config.toml
model = "autoregressive pixel model"
dataset = "crops of objects in photos (Visual Genome)"
train_examples = 123503
image_size = 20
horizontal_flip = true
levels_per_channel = 8
vocab_size = 513
arch = "transformer_decoder"
width = 256
layers = 7
norm = "layernorm"
norm_position = "pre"
activation = "gelu"
mlp_ratio = 4
head_dim = 32
fused_qkv = true
bias = "all"
qk_norm = false
parallel_block = false
inner_norm = false
drop_path = 0.05
positions = "learned"
tie_embeddings = true
init = "xavier_uniform"
residual_init = "none"
optimizer = "cautious_adamw"
lr = 0.0009
beta1 = 0.9
beta2 = 0.98
eps = 1e-10
steps = 12100
batch_size = 64
epochs = 6.3
lr_schedule = "cosine"
final_lr_fraction = 0
warmup_steps = 1210
weight_decay = 0.0
Rows from block 4, named by matrix and row number. Rows with one number belong to one attention dimension. Each number is 500 + 25 x the weight over the matrix's rms, rounded and kept within 0 to 999. All counts start at 0. Numbers have three digits each.
# v: attention query, key and value (stacked) (model.blocks.4.attn.qkv.weight, 768x256, the v third), inputs 128-255
# proj: attention output (model.blocks.4.attn.proj.weight, 256x256, transposed), outputs 128-255
v.96:501471521480539521509532526443486544506475509550476486522516514493498483531471510486454497536461481538478480513485508510507472491538500517499538511504484461489517491488513472484479496521478487523517497489525530455498535478504527512542544461534492485519502496440555455545521521520472478508510526491511521484467505496485460507538484485510498467497493465489502502540504515471522463494542
proj.96:499493506444536476514505508500548483499530519509501474480515443515458496497525493503530484529497519507514477518524471520486501495521516513519529528497516494515513528484511465523512480483488536510490483516502531464450485509535526529510494470494452538474518491478505539477492520450475510524508552535525477473496477497509524503511492500544510540494504478532510478519489507506541553478512
v.97:528516493491533522505499508524496472459538487444486455490499476512476509501471468477476503541482517454529502484505508509510481489520512499499492491494504513459510524515476527463465497497495512490518523494502511526482529473454498522515442473502477489469503480493543524499496508457482527517489490453453477487516485496483545482519525550507509483507516508481477522498524542512524528497507
proj.97:476482499526522527514495489455498508482480510480503495528527457527514473491509505554502448527540487478506442522502485521473468477547514494513504538498500479480465477529516510506468495529462473506505520488516493513502484523553525507488518467539510526482519512486487497515496510485539462492542487549515472479467496513493470528474468519514522531462475483521519536524477486548452510478514
v.98:526538497456528505524523521462503508491479476490495513482482522489490478477488552482434512471500529524509503547494497476525535493535510461490461467510541515500454543521462507466535510484517512496521524460501478474492514482513528503500440520471453502533532494481480466504536498536507534483475437553464560485520538475519455525540509485497492482476508520476514506514490471493493493529512
proj.98:504472522485507499468485483498484502510484526482486506509495466530480524542453503496518486487515497507522522524514472509528488473519480503533532481470502465534472484475558491516561461498494476483478517515526495506468522515455526505492508452466490488535473574474471463475532516489492545496547552501510485493528463491520456470524482486499497453490508491522500518532514505502516527519469
v.99:484517507471498484495496471497483537525465521539490544479430480476492534495544525510506494453515491543477482479478490499462504518495541529498487487511463565457507476506502510495484472493457480509477510511541458536537482542503526486522538528537448472508521472540502488536515474518472493526478483486479486487524504515520492504493492483511483550474478523556500513456525459510505513489538
proj.99:485491530539480477504481506522476509492553463476485476510524534540515491522493496500522534514481491511484497492472567469495516520507502503519513493495482528493511517525484493478482476455517511502508491511459515487490476464506494555489518545465549484522519439518504514457493482474469499536501507506496530507506465521477534467537495514476511503477470523507490519498494540489532533507483
v.100:473507473504515501470510534474513454535484490496512523524493509487522500473542499507500527459492496476534497532462486538495500535496456540500541457488514522516534552518455505480483464515492559486498432499517530493528501505503500481551475478525527490478481503526495481465481516503500495501467506495479473472524506524518479479506474505512502482501492513505530532479526464506501478489482
proj.100:489505512456520472475488482501525516505474525463484548518518512504463496502525497522482468537515464489503524478469479495476535506522529526519519471527510474538491518494527546499521524537488444446529475520484491483466484502488461523476530465485475491513525528513449508531514501520524449462536446479531482518485550447517556537524513510434512503525499487496476508483533481485495516519490
v.101:493471503481550513475487530514496482517482515494522539466500492509487508518533547499517497501537464522471505542470482461515496458495513531475513493532454544486466476508481514495509493454543508517510517480546487509496498526510524494471482524523458507510457489459457529532467482499493525496492524498551511507543524497532481523500516505553493500493503479494530481481484463489510495499528
proj.101:500482485494471478483492452533521474478530476494471474501488497531491506537510496490496475510491520484479529537485495488485520524472473457524482476518505537476490490486480528460501498484519506473514510491479507470461479496491500530493518468498481509470474521497553469516480488515550484538482497477510501532526449510475472477488480515484488489526478447489535509507503477532515533506474
v.102:501540480493511542539483510495482505522492451503524523506553505484470511516490485474527488478504521519501505503526497539533501507533498512463519496480498455511480502537497522479463486507483526478488525479486487511481538469492519443485501480479496502480488455492528537496501487528496518508510466519471525479480485502484479478508499527519452470509525513502516517486492508479509531521491
proj.102:488490533486562477475515526520508524471530474537461471535472546511535523528499511518476473541456479486504509467508495526522512541478513493493466487518463522529536496532508480482539524467491517486508463465509524493477517491524514520482536474505464530542510489529540476525546520513539496510465555497465474462528509511525521530483468506518495504466524473504532519487529468535523477486480
v.103:509465500514490519482484500499510476489489508519501531453464528486513466475511520546493489448504531494467498542452434466503500465454463504528479453505487494530474529523527489523496454487504456487534522504507491525483492513512533525512454521472508499541471515469467497492483517478497487500502500510449547472533546501530512512513502533488500503511476495471515496512452456489536496489513
proj.103:469518492483517485522525476522472561474500486452507493465505500536475497493492477456517514530483490485509539517507488466521481491471483466501520480525515520461490534478506535499528527514465506514482512506508506554513459504470529521491475474509507509507513532476461532511500525537496543520519460517546476512509469523467514503483534483517456465521466473542515537511486454469547468497464
v.104:508457521494475531506514502479501492538504478526525441506483482534486469487502525493510543483491521487527503539514516498504506465506490522527434538512505528473529485500501498559505517481476515531479468529503466458556529481516484481535500503466490497530520596500504433472504527453511457504537484510504484467518536483477521467478473507485503490528510510480505479532496510533512479501470
proj.104:528479471483456468476496482472522546547511498505480494468499476497475476474478529536498473537478492501488506515531498546495518477566485482525467480541501448499478534495526529480495488505441470521455493517511507478486540499494509440547472534493521512474521502460479511459497527531450496492465499504510519499512493534495523511540523502552515488528494481520478517494481499491541517522486
v.105:490497532480507444501478471475508506523488511536479504503475496499497509485510539534474546451512537518492525513465438477470480497495535480514458456541516549508462567523484544540531445472532444515471497518501447513452492530551518525481477477466521477521510468499449498477501477522470469480557481511491512485559535548498513499521507481487497535469488529516533528531462515484511509486533
proj.105:530478514513504464448513517536465500464464489460486520534532489505476516528502545459501541533472481516474514472488476483521508539474496490478477521503456491513510532496510459455544507510492532490527506540494524502476457478442551503501496521530507482472506481499532524532474473477517501509495454515516511484534445514527518472529525473498494512487509476506490499490505476479511465520475
v.106:476491503503522523500468474457496520546511474516508531478471458475498483486538483514469467518526495505506533567500471524519464529490487476503483512537509503479450480527533504524506481506521534508444519474506506514511531531535508451540513497488509489493508495502486507529524523490484486496501483467473522492493537489492480468532507474514470474495503500520453521489480503525496498554466
proj.106:468534504528512499512510483472504455485477489512471512539478489470490471519518457508531508500473518482476482533489538491545530481488505487504508525467486452536512473489528500529480503532484513465526480468493472481526531499449484516525491461477527520481499541472524502507485485509492480476532545523485464491490524506519492479490456498523508503526493533499483500543512483539476532487501
v.107:485500494485491498522481484470495538525494524536488522499475472489525464512507508512505563512481506510498491497488466465509479459516516535496461508525512499462493487450506532478510471484522534510480472520541446489484480543512515530542488484504517487521510486519476429532498481491494480525493481473505490511526512521472484519518475491485485512534499444546496499516471542498536519484527
proj.107:493476516473519489483516487524504465471518534462509541528519492483501509530503512487534527507539485510494490514529497532494478497477460505499527469508463476474503480493515490466488527489510502526489521517471537525462490476482525499512513460510483489503486492470520488499495479519504478519506476517485503489513424526513557533514554539491530486484476466536524512552497476504537487526492
v.108:504462530471485483497530542529516521495465497522491479492515490519510452485503492490460517476480509485510469483454537500498479463472494485483482450476565508520493518505542470478539485497472510495473516518469480484499496461507515512507450435513523512510528521472481563521505524447497469497486468471461505498468488470507475480526499504528533526485480479486530531531506530525546478467495
proj.108:516504529502500504511496499496498489489499478523498518483526497498518494529491509488535536529479530470460533547510510511528469535480473518488498507502515510480511483491545515529481477513478501523464521512509533509503531519488547464477471519525486511485478486517523483519490553513455547541475523547535491505526489477528515522541551468512522541520538519478512513463462512473514481491476
v.109:541523478530547506510485488460505460482471448512497488526539517480489468507480539496519537521499514496502478484492499514512525520496493494518512456472518541486502530514468529482530483496500522526515516481453490477529482462525506492485498505508475488486513494507487521534513486499528474469462478520535522479501501495494488509519490481518511518503489481463514491480497464479546542490463
proj.109:501525514519501461506513487501477487542447490484488489487531517495519527522510493535525468447494512499521521501488477476534477490523509551509505511509475500488474473508549522480517490459510492501512484510488494517463507510522504507538500490522481484518494551473454503526511491536527520470494460499504473487499484471487521461495548488489468482486530517503501495444538507490457515522476
v.110:524555511480531499473478507511548500543475526468489528482461504460511469455505472482458512540456468534510514509484500477515516501457487469498495518482482472492471501485539555470489469517521512499480530521511535533478482518518465496480530481527487505500521492505449496521470486493493513494548484489419529465471465527523504477504494522513499495482482460553533462509512510493469546475501
proj.110:504495506473524513510484470534487472476511516540499500519499485489518472519503489529501465476476449472469460483479505519454494466527522556504476460462523502535487537500498492490513470498508492474506524459508506472498478490538507515533510461507519474473470502473526472536501515507510511527489514524481525511530486458509512471500450528505492531500508540487512517513502526547552487534498
v.111:463481487476506509487546511503474466520435496451460502536518490535512520499451532467470506439509511494516506470453544536497490494487480540511500526519502535540512529522515504525498515544503479512521504521507492503476487527484506526502498457523508505494486518455484423528527513472496528511482475494523486510528481499493470524481512502526493541477446505515515519456457490521491516481539
proj.111:496526482506530487521499523530480544499478489501522504516547523544501480492549470478540487517534481487480505484509510472527496480503489520495490511488476503452497495537514520476461499492481500522486512513493488510510491514515486524441469483488496454468469479504505544504444467484524510481517494473501490540528487543480541494533510533529474531451497472477464469438498517503521505517499
v.112:468472527477535512501519510466528526491515501513478522475477485495522478488505532511494524541511495527464515472472465493513531486552551473502524483495507505518478518536471502480526521502541438523514530466510449514507530480503516463516519509486516471533506495472473442523507505512516530475503473551498496478505482541470464534502522542536508465502525509479486513531502455486501467505527
proj.112:547511484489527458515486500510502502511505504489515485510488514482502526505464450518515493474524530519454539486516465534474495526465467478524476524485492515448533492469531501465555484511522534524537461528530548486476497518455510477509480507517509504521478497468495500507490482492525502483513531545511542499509428527492529527500551462509523449469507474501490498488497521491546515523486
v.113:517493559502496453557533542499503448556423547476487490520528513544505533544471457472501537461494491497489481499498524481518514477511474474501504556501526462502531468499514439534483482573506482450529469518483478509471469493503510501516536464534517515486504554524534471488488516479512489495515530514476459548503538503487479507523479462466471532512504492516466488488472506486508524480507
proj.113:499496457482474508452497495476469545478527470489472466493495481539482521461552508475558490489481488536466522477524484482495452496532503524525498490501522532499474535475492521492476467464482467540500477495474483506545534508498502495499460514499488493450513454552478526493458540491477478534464483471487548475488542510545489520529522482531474572525462536497488479479523479483544513523469
v.114:489467513496492499492459513518486507512519493464467497479546534470483446523516498498526512464504539494516490502508565464485473470481500478506469492467480507441516483477498519476450489493529475477514535500535498536471498426498503516506492512497529497522507481527548479501490490545497547534507533512477514493515458489468542461502467491544472486468489465539516487503550514511467514480482
proj.114:459468490495512530504475540461502454465548465512487478494465495538533529514541499498454507495474504501470492464470486479498542510534511504509501499468501512520486509516484478500496444485472505510514540507502507541481494552483465536516503521516450491520482535535529534514530485527533494530463511480494487510532526465519484473493495473484537531471457505512473523445516526462488473490457
v.115:505494532453495525496523486506498509474502483538494454545483487484505515443461511478514472547497512551523510494509505560544515520515496498471514495481534493525494529519552504471462493517499533488479523455522535517531502475508494484543505459531539476504527508451520483504530499480501515527451483531465482497508486460477479477500529544558467451539522536481482508545491516499484506540482
proj.115:481547536449477547536526531528528479481508496486545488491469473471515475534474486524474450531487485513507464485523444532538484474518463523500545508498511465542500469466526486509491470522453473479519468505551494470476511528513476455458535518466495541507463476478494521469540522507480508521510540505458447460510504497477467552526496468500527545504471527506524482512479506543508531532527
v.116:492500509518497525530482507498514506451489507512531479533548523523448482496520503483527409525498514495526482469494481499483482493514483489519517518508552470540488476518529459465515535526503518508503543507481496497487490488504493453528465445520515551495510499457536536493523519545488468505484497533454523500514494473499544513502499491528554498519501500474486511470485504537489494534453
proj.116:469535511518500515507515489505463505528529485518497531479492458503532490533505502473473499533472497457509523487498516487536451544481484464457500499469488476536498482520506522539513463509514474484506509490488507476500503543514533509468534481486502516456487529535537481517507538512473517476485514508473465470523528492542469524457476456503518473514516505478521465462527497464465437495522
v.117:504487517470470532487482540508489509470503498539475501529482507519484473500448542493490479484526533449479465434482507463498510476519582496512516492497520502520463508519474492555498516512482475488503498484482462522510509483499480508540515462500495498484519496486510466523581485497535483516447504461488501458507532531523481497533467539451474503499511498490488489499492475471476498483481
proj.117:524518503487518486514520485498487569462550483439538478503501491540520532538497510501516493498538509525524525562506492559491477521450483500467519485552514502484504541492543519533485530482510483527513509469480558533486530506513520484451490496500537539508489459515502539486495508473519540516507480494487493531522478549507463502471529478474488509465479501517537475512511533506487454518533
v.118:516571526500509502494522511493479541545470484509527505513484506519493525492473478474527537500495523473488499539478538465518474519501514495517511501478520555482521488547481509518466479473482442494499469481486475499474527523503518540477516512514475473469537525514533480502491491457523498489492511497533474491522504523470493509497476508482513513504492518539473503465510497496521499489508
proj.118:480504518478497530465495522504485472511521515468479472508500481467511527490538521504549526470518510540477468514492474486482522528527514513532489480521505519516467530486473515456512495506481481487537510511497483476495533469491486485494502520510488530533492504527513499498490522501498499511468484500518476521530501497513481507490510518525436551469498496524482492509534506513486499526496
v.119:479498473518518488535503514540476462516487497451482489457503514496479505506551467474500508538489460500520526505542532517534473563511500539451557479502491492475539506521487474497496512514514481521486483522497480532513496515459481475455520449522500506509480512503476484504505470474525505491484540524474502484518419479516455503512490485498519525491468489531469515505533509492503539508527
proj.119:474515494464522486501511499507483478470481483490485494480534508499538530458506486483512470461509491447522516490481506481499491476527521510469473470495526560466506514518429464498511502488512495492498491475497520481546480511533481519503453515533495466491475463480498495472510475515493514521523511501495465500505529499515474501490455509501505480493489509521499477492519489547487524487500
v.120:507522521569509457499461474441481486496532496561462469495474473515542477519515505498549519508494503491466515472511543491475537505545487451512485508508547488490520492496484522474490471491488538529542480464497493456526512463502500505459525527485526461505514471526475552512484513526524501503529515477519536516510455488454516507476442548542503481505503528486521515533506519497465497514522
proj.120:529476459519495470457465490535490517484493500542544525503460506500484503516482467493493505441473483505502467468507545496517541470532490542495463526515525478536498476481539481468485537534525503490500514507474472548506535529463540492543516505475487549531519537523478514503548538513444530475538505542541471487479537516475519497528506449513531486503557511456453534511524470525511512501450
v.121:505509468478511491529506469488504515473518497536507531508488502479509505488492485523480493453527515513468516561458529546461500517493506489511471458515523512493510522502502473554513518472510506533492487505528515484485497508504529499487535494492527452494483525517502556475532517485510514476498494496537537516496462505538486446483507463529510493486511513528496487543508529540496498516521
proj.121:503488495513496477503522526497547490524524481506471509477515488451485487525468477456483505499490527520478515503544482545526496442518523458500450542504498491533515460488528509446501512538531502506489479484475515473447517510451505471515520542505475495499512496472509495474479510466493499533504482505481483470494484516464487523517475534464521502497555521460484502543494488498481541489470
v.122:499512492499477485534525501513485498506499489477461525461480527519476452516506478500477529496521520481475520540496460489463488497533491498486472531500533483463460476554500466482488511469474489512518454528466454467535479531501551529511513501488492520479508512508543477485515490468503505481472534522529502498492491505460433529515484520486500477462533438488477477537544567498505504515477
proj.122:503451513517508512469487520497489454516504481521452510518486481464503534520461524501538481474520482491510479506493499507453489492475504511517489507450495450468501466502506497500518508538551530541500476517467500477493484507451541505509512482490489525504515461475456501486493519490443504505534516534481504504500488518508464525510481470532520529506520520508472505486524438550515531505523
v.123:502520533481524523508484501529480502506485530501472476501520469478465450446453532456471502428499517486477472499497487518480523513519538468498510469475527474510476501484494485531517540535505452479522514472460477493519541485496508480532453490492495517499543551480499454487538508497480534532489499493436531514502489522483466482507520548508505472512471513504503514489487523499456498500491
proj.123:550515470460482496525463537489470534495503462519503499508496474483495489542509495511491512523497525516496519547514422553521479499544488497485499478539485486482492501489542489539534477519458495470470498458482569512513500499474496481468505454472509505484486534496490499531464501518471530522493496530503456490534497471523515520482500442483518493495472503543508486481485535509495511534500
v.124:529513513521474474469480500462523509519543480522465469483472455476501520475477501489532523505466540501511503486524550490516474514508517492480529469473499526459489513491495507494462507509501520517483507469515538482504496526494524488527469465512523479510509482512503519504516481488519505517477504469543496492510507505515510522512502493495479471455485522514508527494524515480444506515497
proj.124:512483496471527525456471519505499462512524504519513503472513503476501538485479489501515489489523509463487483533489531531519485482505482467488504531548488522572531488539524485504495478472501504500482505447505516510503503504521481533486533493504471533530503503527505496474522479481513500483499470495457474497480498517513509532512506507493505527489516510510474508485489502482513508516476
v.125:525457487456465480511522513506497497444504488549500459565518494518460491492474527510475504473518483512522469527489530509465516490550488495500542522439516497528523521497516454491486498483487537483518513459500482467522543509517477471508512471467505556497539537438505492513521502460522502543476501503538445487470441469484490495537499486482493459529517531495510447481468475508477482503500
proj.125:526530533472515536535474529498498493540491527472549501466473459503507463532491510479497482491482506505482462509514484530542453466506457537501507479514511486465467458462542490524482532523487453546499539463521522540484498495473487454464477517474471529469519509534497550506499486465522542454486488552484467491469480523465517480493483463538483478456503539448479472534499513498504482476518
v.126:456533504459525515514533478517519513498512510524476506541473472484516506438475524476482498518503486526506479506484506515543491453517527544519487509480512482503522496503481450468522529528468569533465520515516508531525493524486455519489490457520479522481510485513522514540488484528494526484454473516482494488458517503499469516507497508490489477526486546507452469496508501513516481517506
proj.126:524461489463512500491478521504504476509505542483479518511467475463492485505515510490527474500481472509489476504493464472508492487466519483504509528485522498484510494480510522522485494527500467459539497471508515490517510499515487478484491475508465483505519518502516451527467500509495525475506505498472517528528463516480452528497451515488543571460513507495486468491451557538502530475539
v.127:538517512481479528497510523465529484531478451494501506542514500496521476510463529483475491488500466453470471511494500507512503470513475486498522517464554454537495526511497488460519513495497508531493490502501467502516528498508477518495491501508501515472547535499480544511515500501461485504518531524541516489510479480485498485508493490470531510475474526533522457527540536501513487501543
proj.127:483535467463521513471527520530521510480505541500495478473492532505499527488488479530494498519467496518477457516526543514534518454477504534505526505499529453483512529510536484493476501545514463502449543502520506493469533489475511510532509500469533505463492523533473524488500564514465515473529506509493481493510514527506468502507472493522461517499531482442462512495517511498534500522501
v.128:491528534485509509486527490534519495505494525502476480517475493477551506485492481513504509519443508540483527550440509556465489480528538503500502486499502510494492539471500523528487487515498533517529509516479487515504509529486483525448492481527485461469498517527499562460529500447519522463557469486528498488517475488532489507542462523486503502496491479500502521500506480504485510525483
proj.128:482443497517491492486504518526525474497496526444514486497531528490499518503526519506531487493521486506539487500516494467537485487493522488459525502500474525467490479482498488454479497475522483518537496464467467463474505461550463507519502532504533479503536502472466465476437517480480522488468502476483478498488514474535454507485467511446536480506475461524516522512528501521512537493512
v.129:462481513498513529468509511523476526554503473522475485487523491491495505492482522527507524488482521491479522474496472518518511487537523511520486546488467512528486524493510526487496493516513450489505496472509481527555504516473491512542512520535506521536510508454487445471510488512475531520514460471512508494495503494497519486490506503491471497482494508511464524492521533485495506516493
proj.129:522528517478505503474495525462528488512496453515485511486526499485512478526493517528456497479502472487526467514540554530463491494507486528476515499515489483513510478508473505507535488469486499520486478473483482532465503493523487517522527513479506463501466448525528540494489449508476487498477516483465529530475503505533464525488478484506503510478472482495481481514479510463525482506492
v.130:488528497464471504518531498511483544487476540477515517542527509515515519490486529535530516473510466486501449513528486487481495503482507544498498505475500478515492543486479488497519498481519526469512505524506514533497489521511468494521509504526507493485483522497488446496516491488491498513513480493519470525519507520521500520509498524504480493508485513542519467489512519518494476493547
proj.130:516450525498487521521482495517524501555471459535522491537503485506474511473501514457471502543506533538504480457469464486516516461507489487480500494544476507519484525470472524504510524526475466498497479501485510526526547510464518500507497474514485490472508467471519545501463518480531467504518486488463509499494465496514534504475477482508497503517542501484498468490512484497530526497504
v.131:494516503505466488470533513510495439496467452458500524474508535478458512485513505508541510484525477503503487494484522520543529513553486475457513482517499501493493535535519500492481528528502468512528537512469536473538484476498486495502494551509477543545506513458490444538518481496505536530487504455489507519488488525508521508498518533499516495498534522488484488504463549492523536509521
proj.131:486474493536498536487498528487460515489535509519510497463513483524542512535467466469456494504515497508514550488472505455493492449488520515508550511494461470512489456518514476525487469472524491517507488514505525525479498533476522479473487483497509450537485526495502558507477469456492491510523534559530532533482518498467525468537522504477528452530497494479475478478504470498453485479499
v.132:528480480496491516512534493465483481478519486435467516523536497530483505479495520457533488530521492504513467479481527470539527474505510492519470518483485540514524500527518508535537517532490504495477549487535522507466534518495538519512513529485469504461481480497507477511523513495509453533525487525519526483505526501479493524507496516518505477489495499542515504459550498504507464512513
proj.132:524545480527470494515464517505497470533499496490531481512474561485498493469517500548489526549499525491529498504512515515495448536496533518512517502473451501495496467508545473475523463508473502469489497526518523466445478506485495499499462464511468517534518540491498517473477511458517530512485535480480495491510477477499463500506520464481506539511503471540493507530439480534469491476450
v.133:506496502478480472512511518505504471496499426487493490501519486485455509545471493544487539498525487481496518516479479494508536490546476496462490484520531491550507526524467466517480536531478449533474480486500483505534525469490494494493485536484499500518492482481520459513512476474488509549500493493464474520507493508470521491529500487504484484492503475465479548537547507469504454499487
proj.133:510537536498500479494476500455529537508505470530466482503532494501483529483516498500500461502528529496507493479513555460494520513467487483490455529524477497443524472493519484485517499498514515492489502481486495478485495521525467492501518491512504479483465494548497506532502482482476493477532535521534527494505499452473496465502534545528479520522471489501485478492470540468529481507514
v.134:534500498507483506534469522530486524535496483481474463480502505533493526470525492484515535542474514491531529535471498529487527525479481458486469474501511456500481555505515480482480527494520538504550557474485498504521497490520498474512507525501468496537530487491505487496478508507519506510473447466488501505493520473489510495496512500487477494504487499475443558511489488499527511514507
proj.134:500513519526529486470522493471505491484481513466479499486471486480508477475483520473510492438499529525503478504485469473521492541466476523480496477533458563481480514525489519528490465508523520536529472508497484496468528504555480511524479478496503477502503512500479489536494508511493508480521494516500493545483494528550495480509514521492514496469482498502526478453551504496481521488484
v.135:526449485510512502547506467501482507543522495535456492514539508527528511489485510514474523543496500452491506484485506495494514433539508461487496501473528505491510526508491484463530540529531510485489450487476497483480523484468528508526514510509463525490491449450527496538472525466517441523518509488494465487517523449452524459526475506464475521491485515501492515507502521505499492495493
proj.135:463502503541494491494474524480540496539526519503484497505545484515526519484529529541495498496488475516477505532557475499505484581501507543470497525510466476462487475483501517531515491507507499507511539460484514507464474562488464492554523488515542523515514520524480475497491492492447529494457545494512515522516515491545493501505561445525466501502466521492481522548532499460484497485532
v.136:514437514544492493496489539539472460476515528465486452497533513504491523491501507517456519526490516462515534491527526486517497487540455534509534480474467499518511549468521495528469538536516526505538501497491517470475530483446473491515509544461479515442499543491472504524487483472533451510477503455514473547506463501520475469526510498498490518531534512489503519498503503469487486486491
proj.136:469579482462459514497484508515506549490520514481550507473492462517529475524494494508517515529558508502494485498482481495522468524502481486500462541565497459481504475550478525529514449486512498494483552482514532508541514548496518482466467480535489487502484481505526499479498485540518546527511496515526471516527545501498517509516530471479526445500491470483450496496467477498469524479492
v.137:511473510505521455493522497475517524462534523472471522512474492532510483506498487509467488500520484519476502492504470449460492496506497483490510500527477514527521510482486450515535479508499538470512483489488533507450490525499499501499473498484498471495520534481477534491528528525498496513504531513514469538486504514505491501514478442495513473521495506494495522468475478514465480547528
proj.137:505500505508527543457495531515528480493472482485508526496484472470480513511540465494511515516519520518497503483533443529553527490491522523488472540498540536520514528475468547494485518505520462492485491507519469506504498503475518459519507513518498492493503497470546493521495497476501527510495489478510524488534524464487499491482490483498495483478494490539484486486508487495528516482489
v.138:479522451522489490485479525543499431498493457469489469496537489477472478501516515505496488487486524508503520500542475512512536495507494488502548506508500444500501522494487531459523516511485507478486514490468493485460459486466466454496520546494484518466494545496512484501489516524490495478475537472450468508446457518504518478498526497502490515481499472445495501464527465492484483446538
proj.138:507524511481520517499491465499489528479460507523510550515466473502534487516487506495466452482520522471469462476507477465464466496517487516524483490500479505486494515519476481547500501519495492533528512521512518530515459517501492517498530458511522515522520499484513536519473478506491521514519443501529494499513466495470551508467517478480509491498518534523514452501460535536521503507488
v.139:532487479479492512543484481487474477511489482513491497523509485515522509499500519466449553486486500486528507480512561449501523499522466498499531496475549482509542500497498497501547522553499510502491516504475498514510512469483534499500502519512488499499498484499477468536502484487504442498494474532527517520493488468464477495489520477523483479517515497495505512470474495497533492512473
proj.139:511516521531527492471479524498528499542520496536524493537487484480530528512478536485531510521524517490517503491527457493510483499502506538465501467484502493448479487487533511509519506483481505493516468528511524491486526527520470511498483494566525499504505491531466538474506507512505541509527537535522477536511518486456507480529506515464537475510479475541476525469508485523503526506546
v.140:469538516506514460474511504496489538512467517549515488491420462490534512493486521486444504534460527535515528552483472501471492508501486478543526449500500491516495489520509458547495483505499538478492477515508482480474510497529490556451493479486536480492532499522477551473527472456507482519504493496494521534527493530545490479509469495515482505486476499481526496531483511549464484485492
proj.140:492470463480547553507503507485527496511501511472500471475540510486463482494504513509505504465500509522500476472477483484527504448535523490487501550522470513525469510482512536451539557489519445514483562533493488454553482449494508492514538538488467521495513484469492441509476496532513560529521493549510526457449488485437508526467542532435466523503511455508470504461467495515484542498492
v.141:459549495529502459458476451489474526474545504510490480506460454512514479471511509492538467518525491545488547548521492517506422554493487479512522507506497482512464528501534527532500508462546513467483466507530498494452477502549515499504503439509517494460511506529507549462518497536511490488471564475462473490476491511483462498524478514536476492522455538523523512526509501509505503508488
proj.141:529496492515509552494503491496508456465503472539500509516473549503483509473477478526485491512542474436507455493516510495555527476533491462500461509532505505505498527519514487494495523529499490499526505518498452466503521468464469478499520510535440488485489454464483436503518492453520496467500452488478474436515519500479523532471504482493484526524506506550540476469532457521482477525539
v.142:479547544492509489495499498507511509567442508512529511526459507484494529522509475466483503473498485464505497499480533497506494467451499500497506496527518536505537458463495556528499521512522487443524540496498489528487496502485480467500513453495514509550510549501515550512491479488480515482492519478464485475499512541489514520533476481465486506479499518502537517506503510532495502478476
proj.142:526499463487476523511521469478465485481535512498455514547544474503541473528493478528481498516502512525467529536523497476513506512486518479479507510472495515524469503508498465491467497493491475532487447501496465511486483501501534511512527539508501463474494462521473484464460497550479515489509443477510508521494492471469488512491487541521469544535511483507480503472453527462549446485544
v.143:515503500475532561454522500548490491478494462457502478501515498497488560526536500514533542489470521531495505464469488532541524448493461501474467514515517523526472519518480480453451498480509504521485529478488518523517500483503521504530483560531503538511514514480536485490489497486517520511490486516496492459512489491488538464482506484479522510522529492498473513494527535473553520472492
proj.143:493486516497491484532490523503458530474522514489499479507518503515524518472469542515520469506495472489475562500509537453521502539488527491518525529507497478466484450509472514553500487481496511520504511510517531548517526521477538508467516483478484451516498468477503501508493464486461485478486530475509495543482498485506474512506485508538512477476471483507494521527504543518501508515533
v.144:501524502499518491451519533529502496477503457474548506463515522516495486493481525549496490505519493544510474497534491509509470478471535541467497477536522517506464513526515536471440497510486515515460526510480494503479516479464482470512511557503505477509510506522533479491521496507510513491526548500442500462485466488502490484517533526489482533512540469492505502517530494456445452495475
proj.144:501504522505534510561523504522494520494455479495458485526529502522519515488467499514481461513521471495500520522470506509525510479543521470525482552507479478519491461495477447527534550499476488450475493501503499509531484507533516542464511501470486461540500516483458527496507477513478525497465476490511500518473525499461520463529490473500515526495491485567491472540515475518505482466523
v.145:488484498541490548452465516516486487523517495496529539505481504483505534532555486536519480515501509531493535500534485518468472517458523487470535493514460491515524529510507495481493480516503509507467524507504487530492481513490529502497495509502466531542508512527506506472446469505477506466474500499460500522492518506486516455517478510505492488509456481513431515499492473516499519475474
proj.145:529511529524471464523482478462491518464478458511523469493496464529498489490464513478475527473463502469524454497485536507482509485495471508493467493505535522500508506522521539515515461526544511533515510501481523485514472491512501455534507490522498483464529518514504486521487463530517487465487466468507511469516521501546499547501521495541523503527481508481523478491515502516487441491465
v.146:518519487518497474454520514535511517516486519511519518515454472517521492512485488510525478482506501526492492472525471479500461560445543530504477472523505522488525502505524470475463482469470521496482476555529491540468486502516525500489490469515503479539469545512473521450525505523453525501510521499507503474525468514537502471521518473525505521493456471512491502495484479506529490474484
proj.146:498469486497461502522488537470467517496447494463491497519493475495520487539476496477500490526450467512534522467493547494475557451524507513486473526469531483480502523503465525469517510533530473521483504514527521502526528435515513496514503538495484512505490443476490485508494469495530469515465509514536489500517497509491565493525514549462476435497521475538511488490506489506499495491490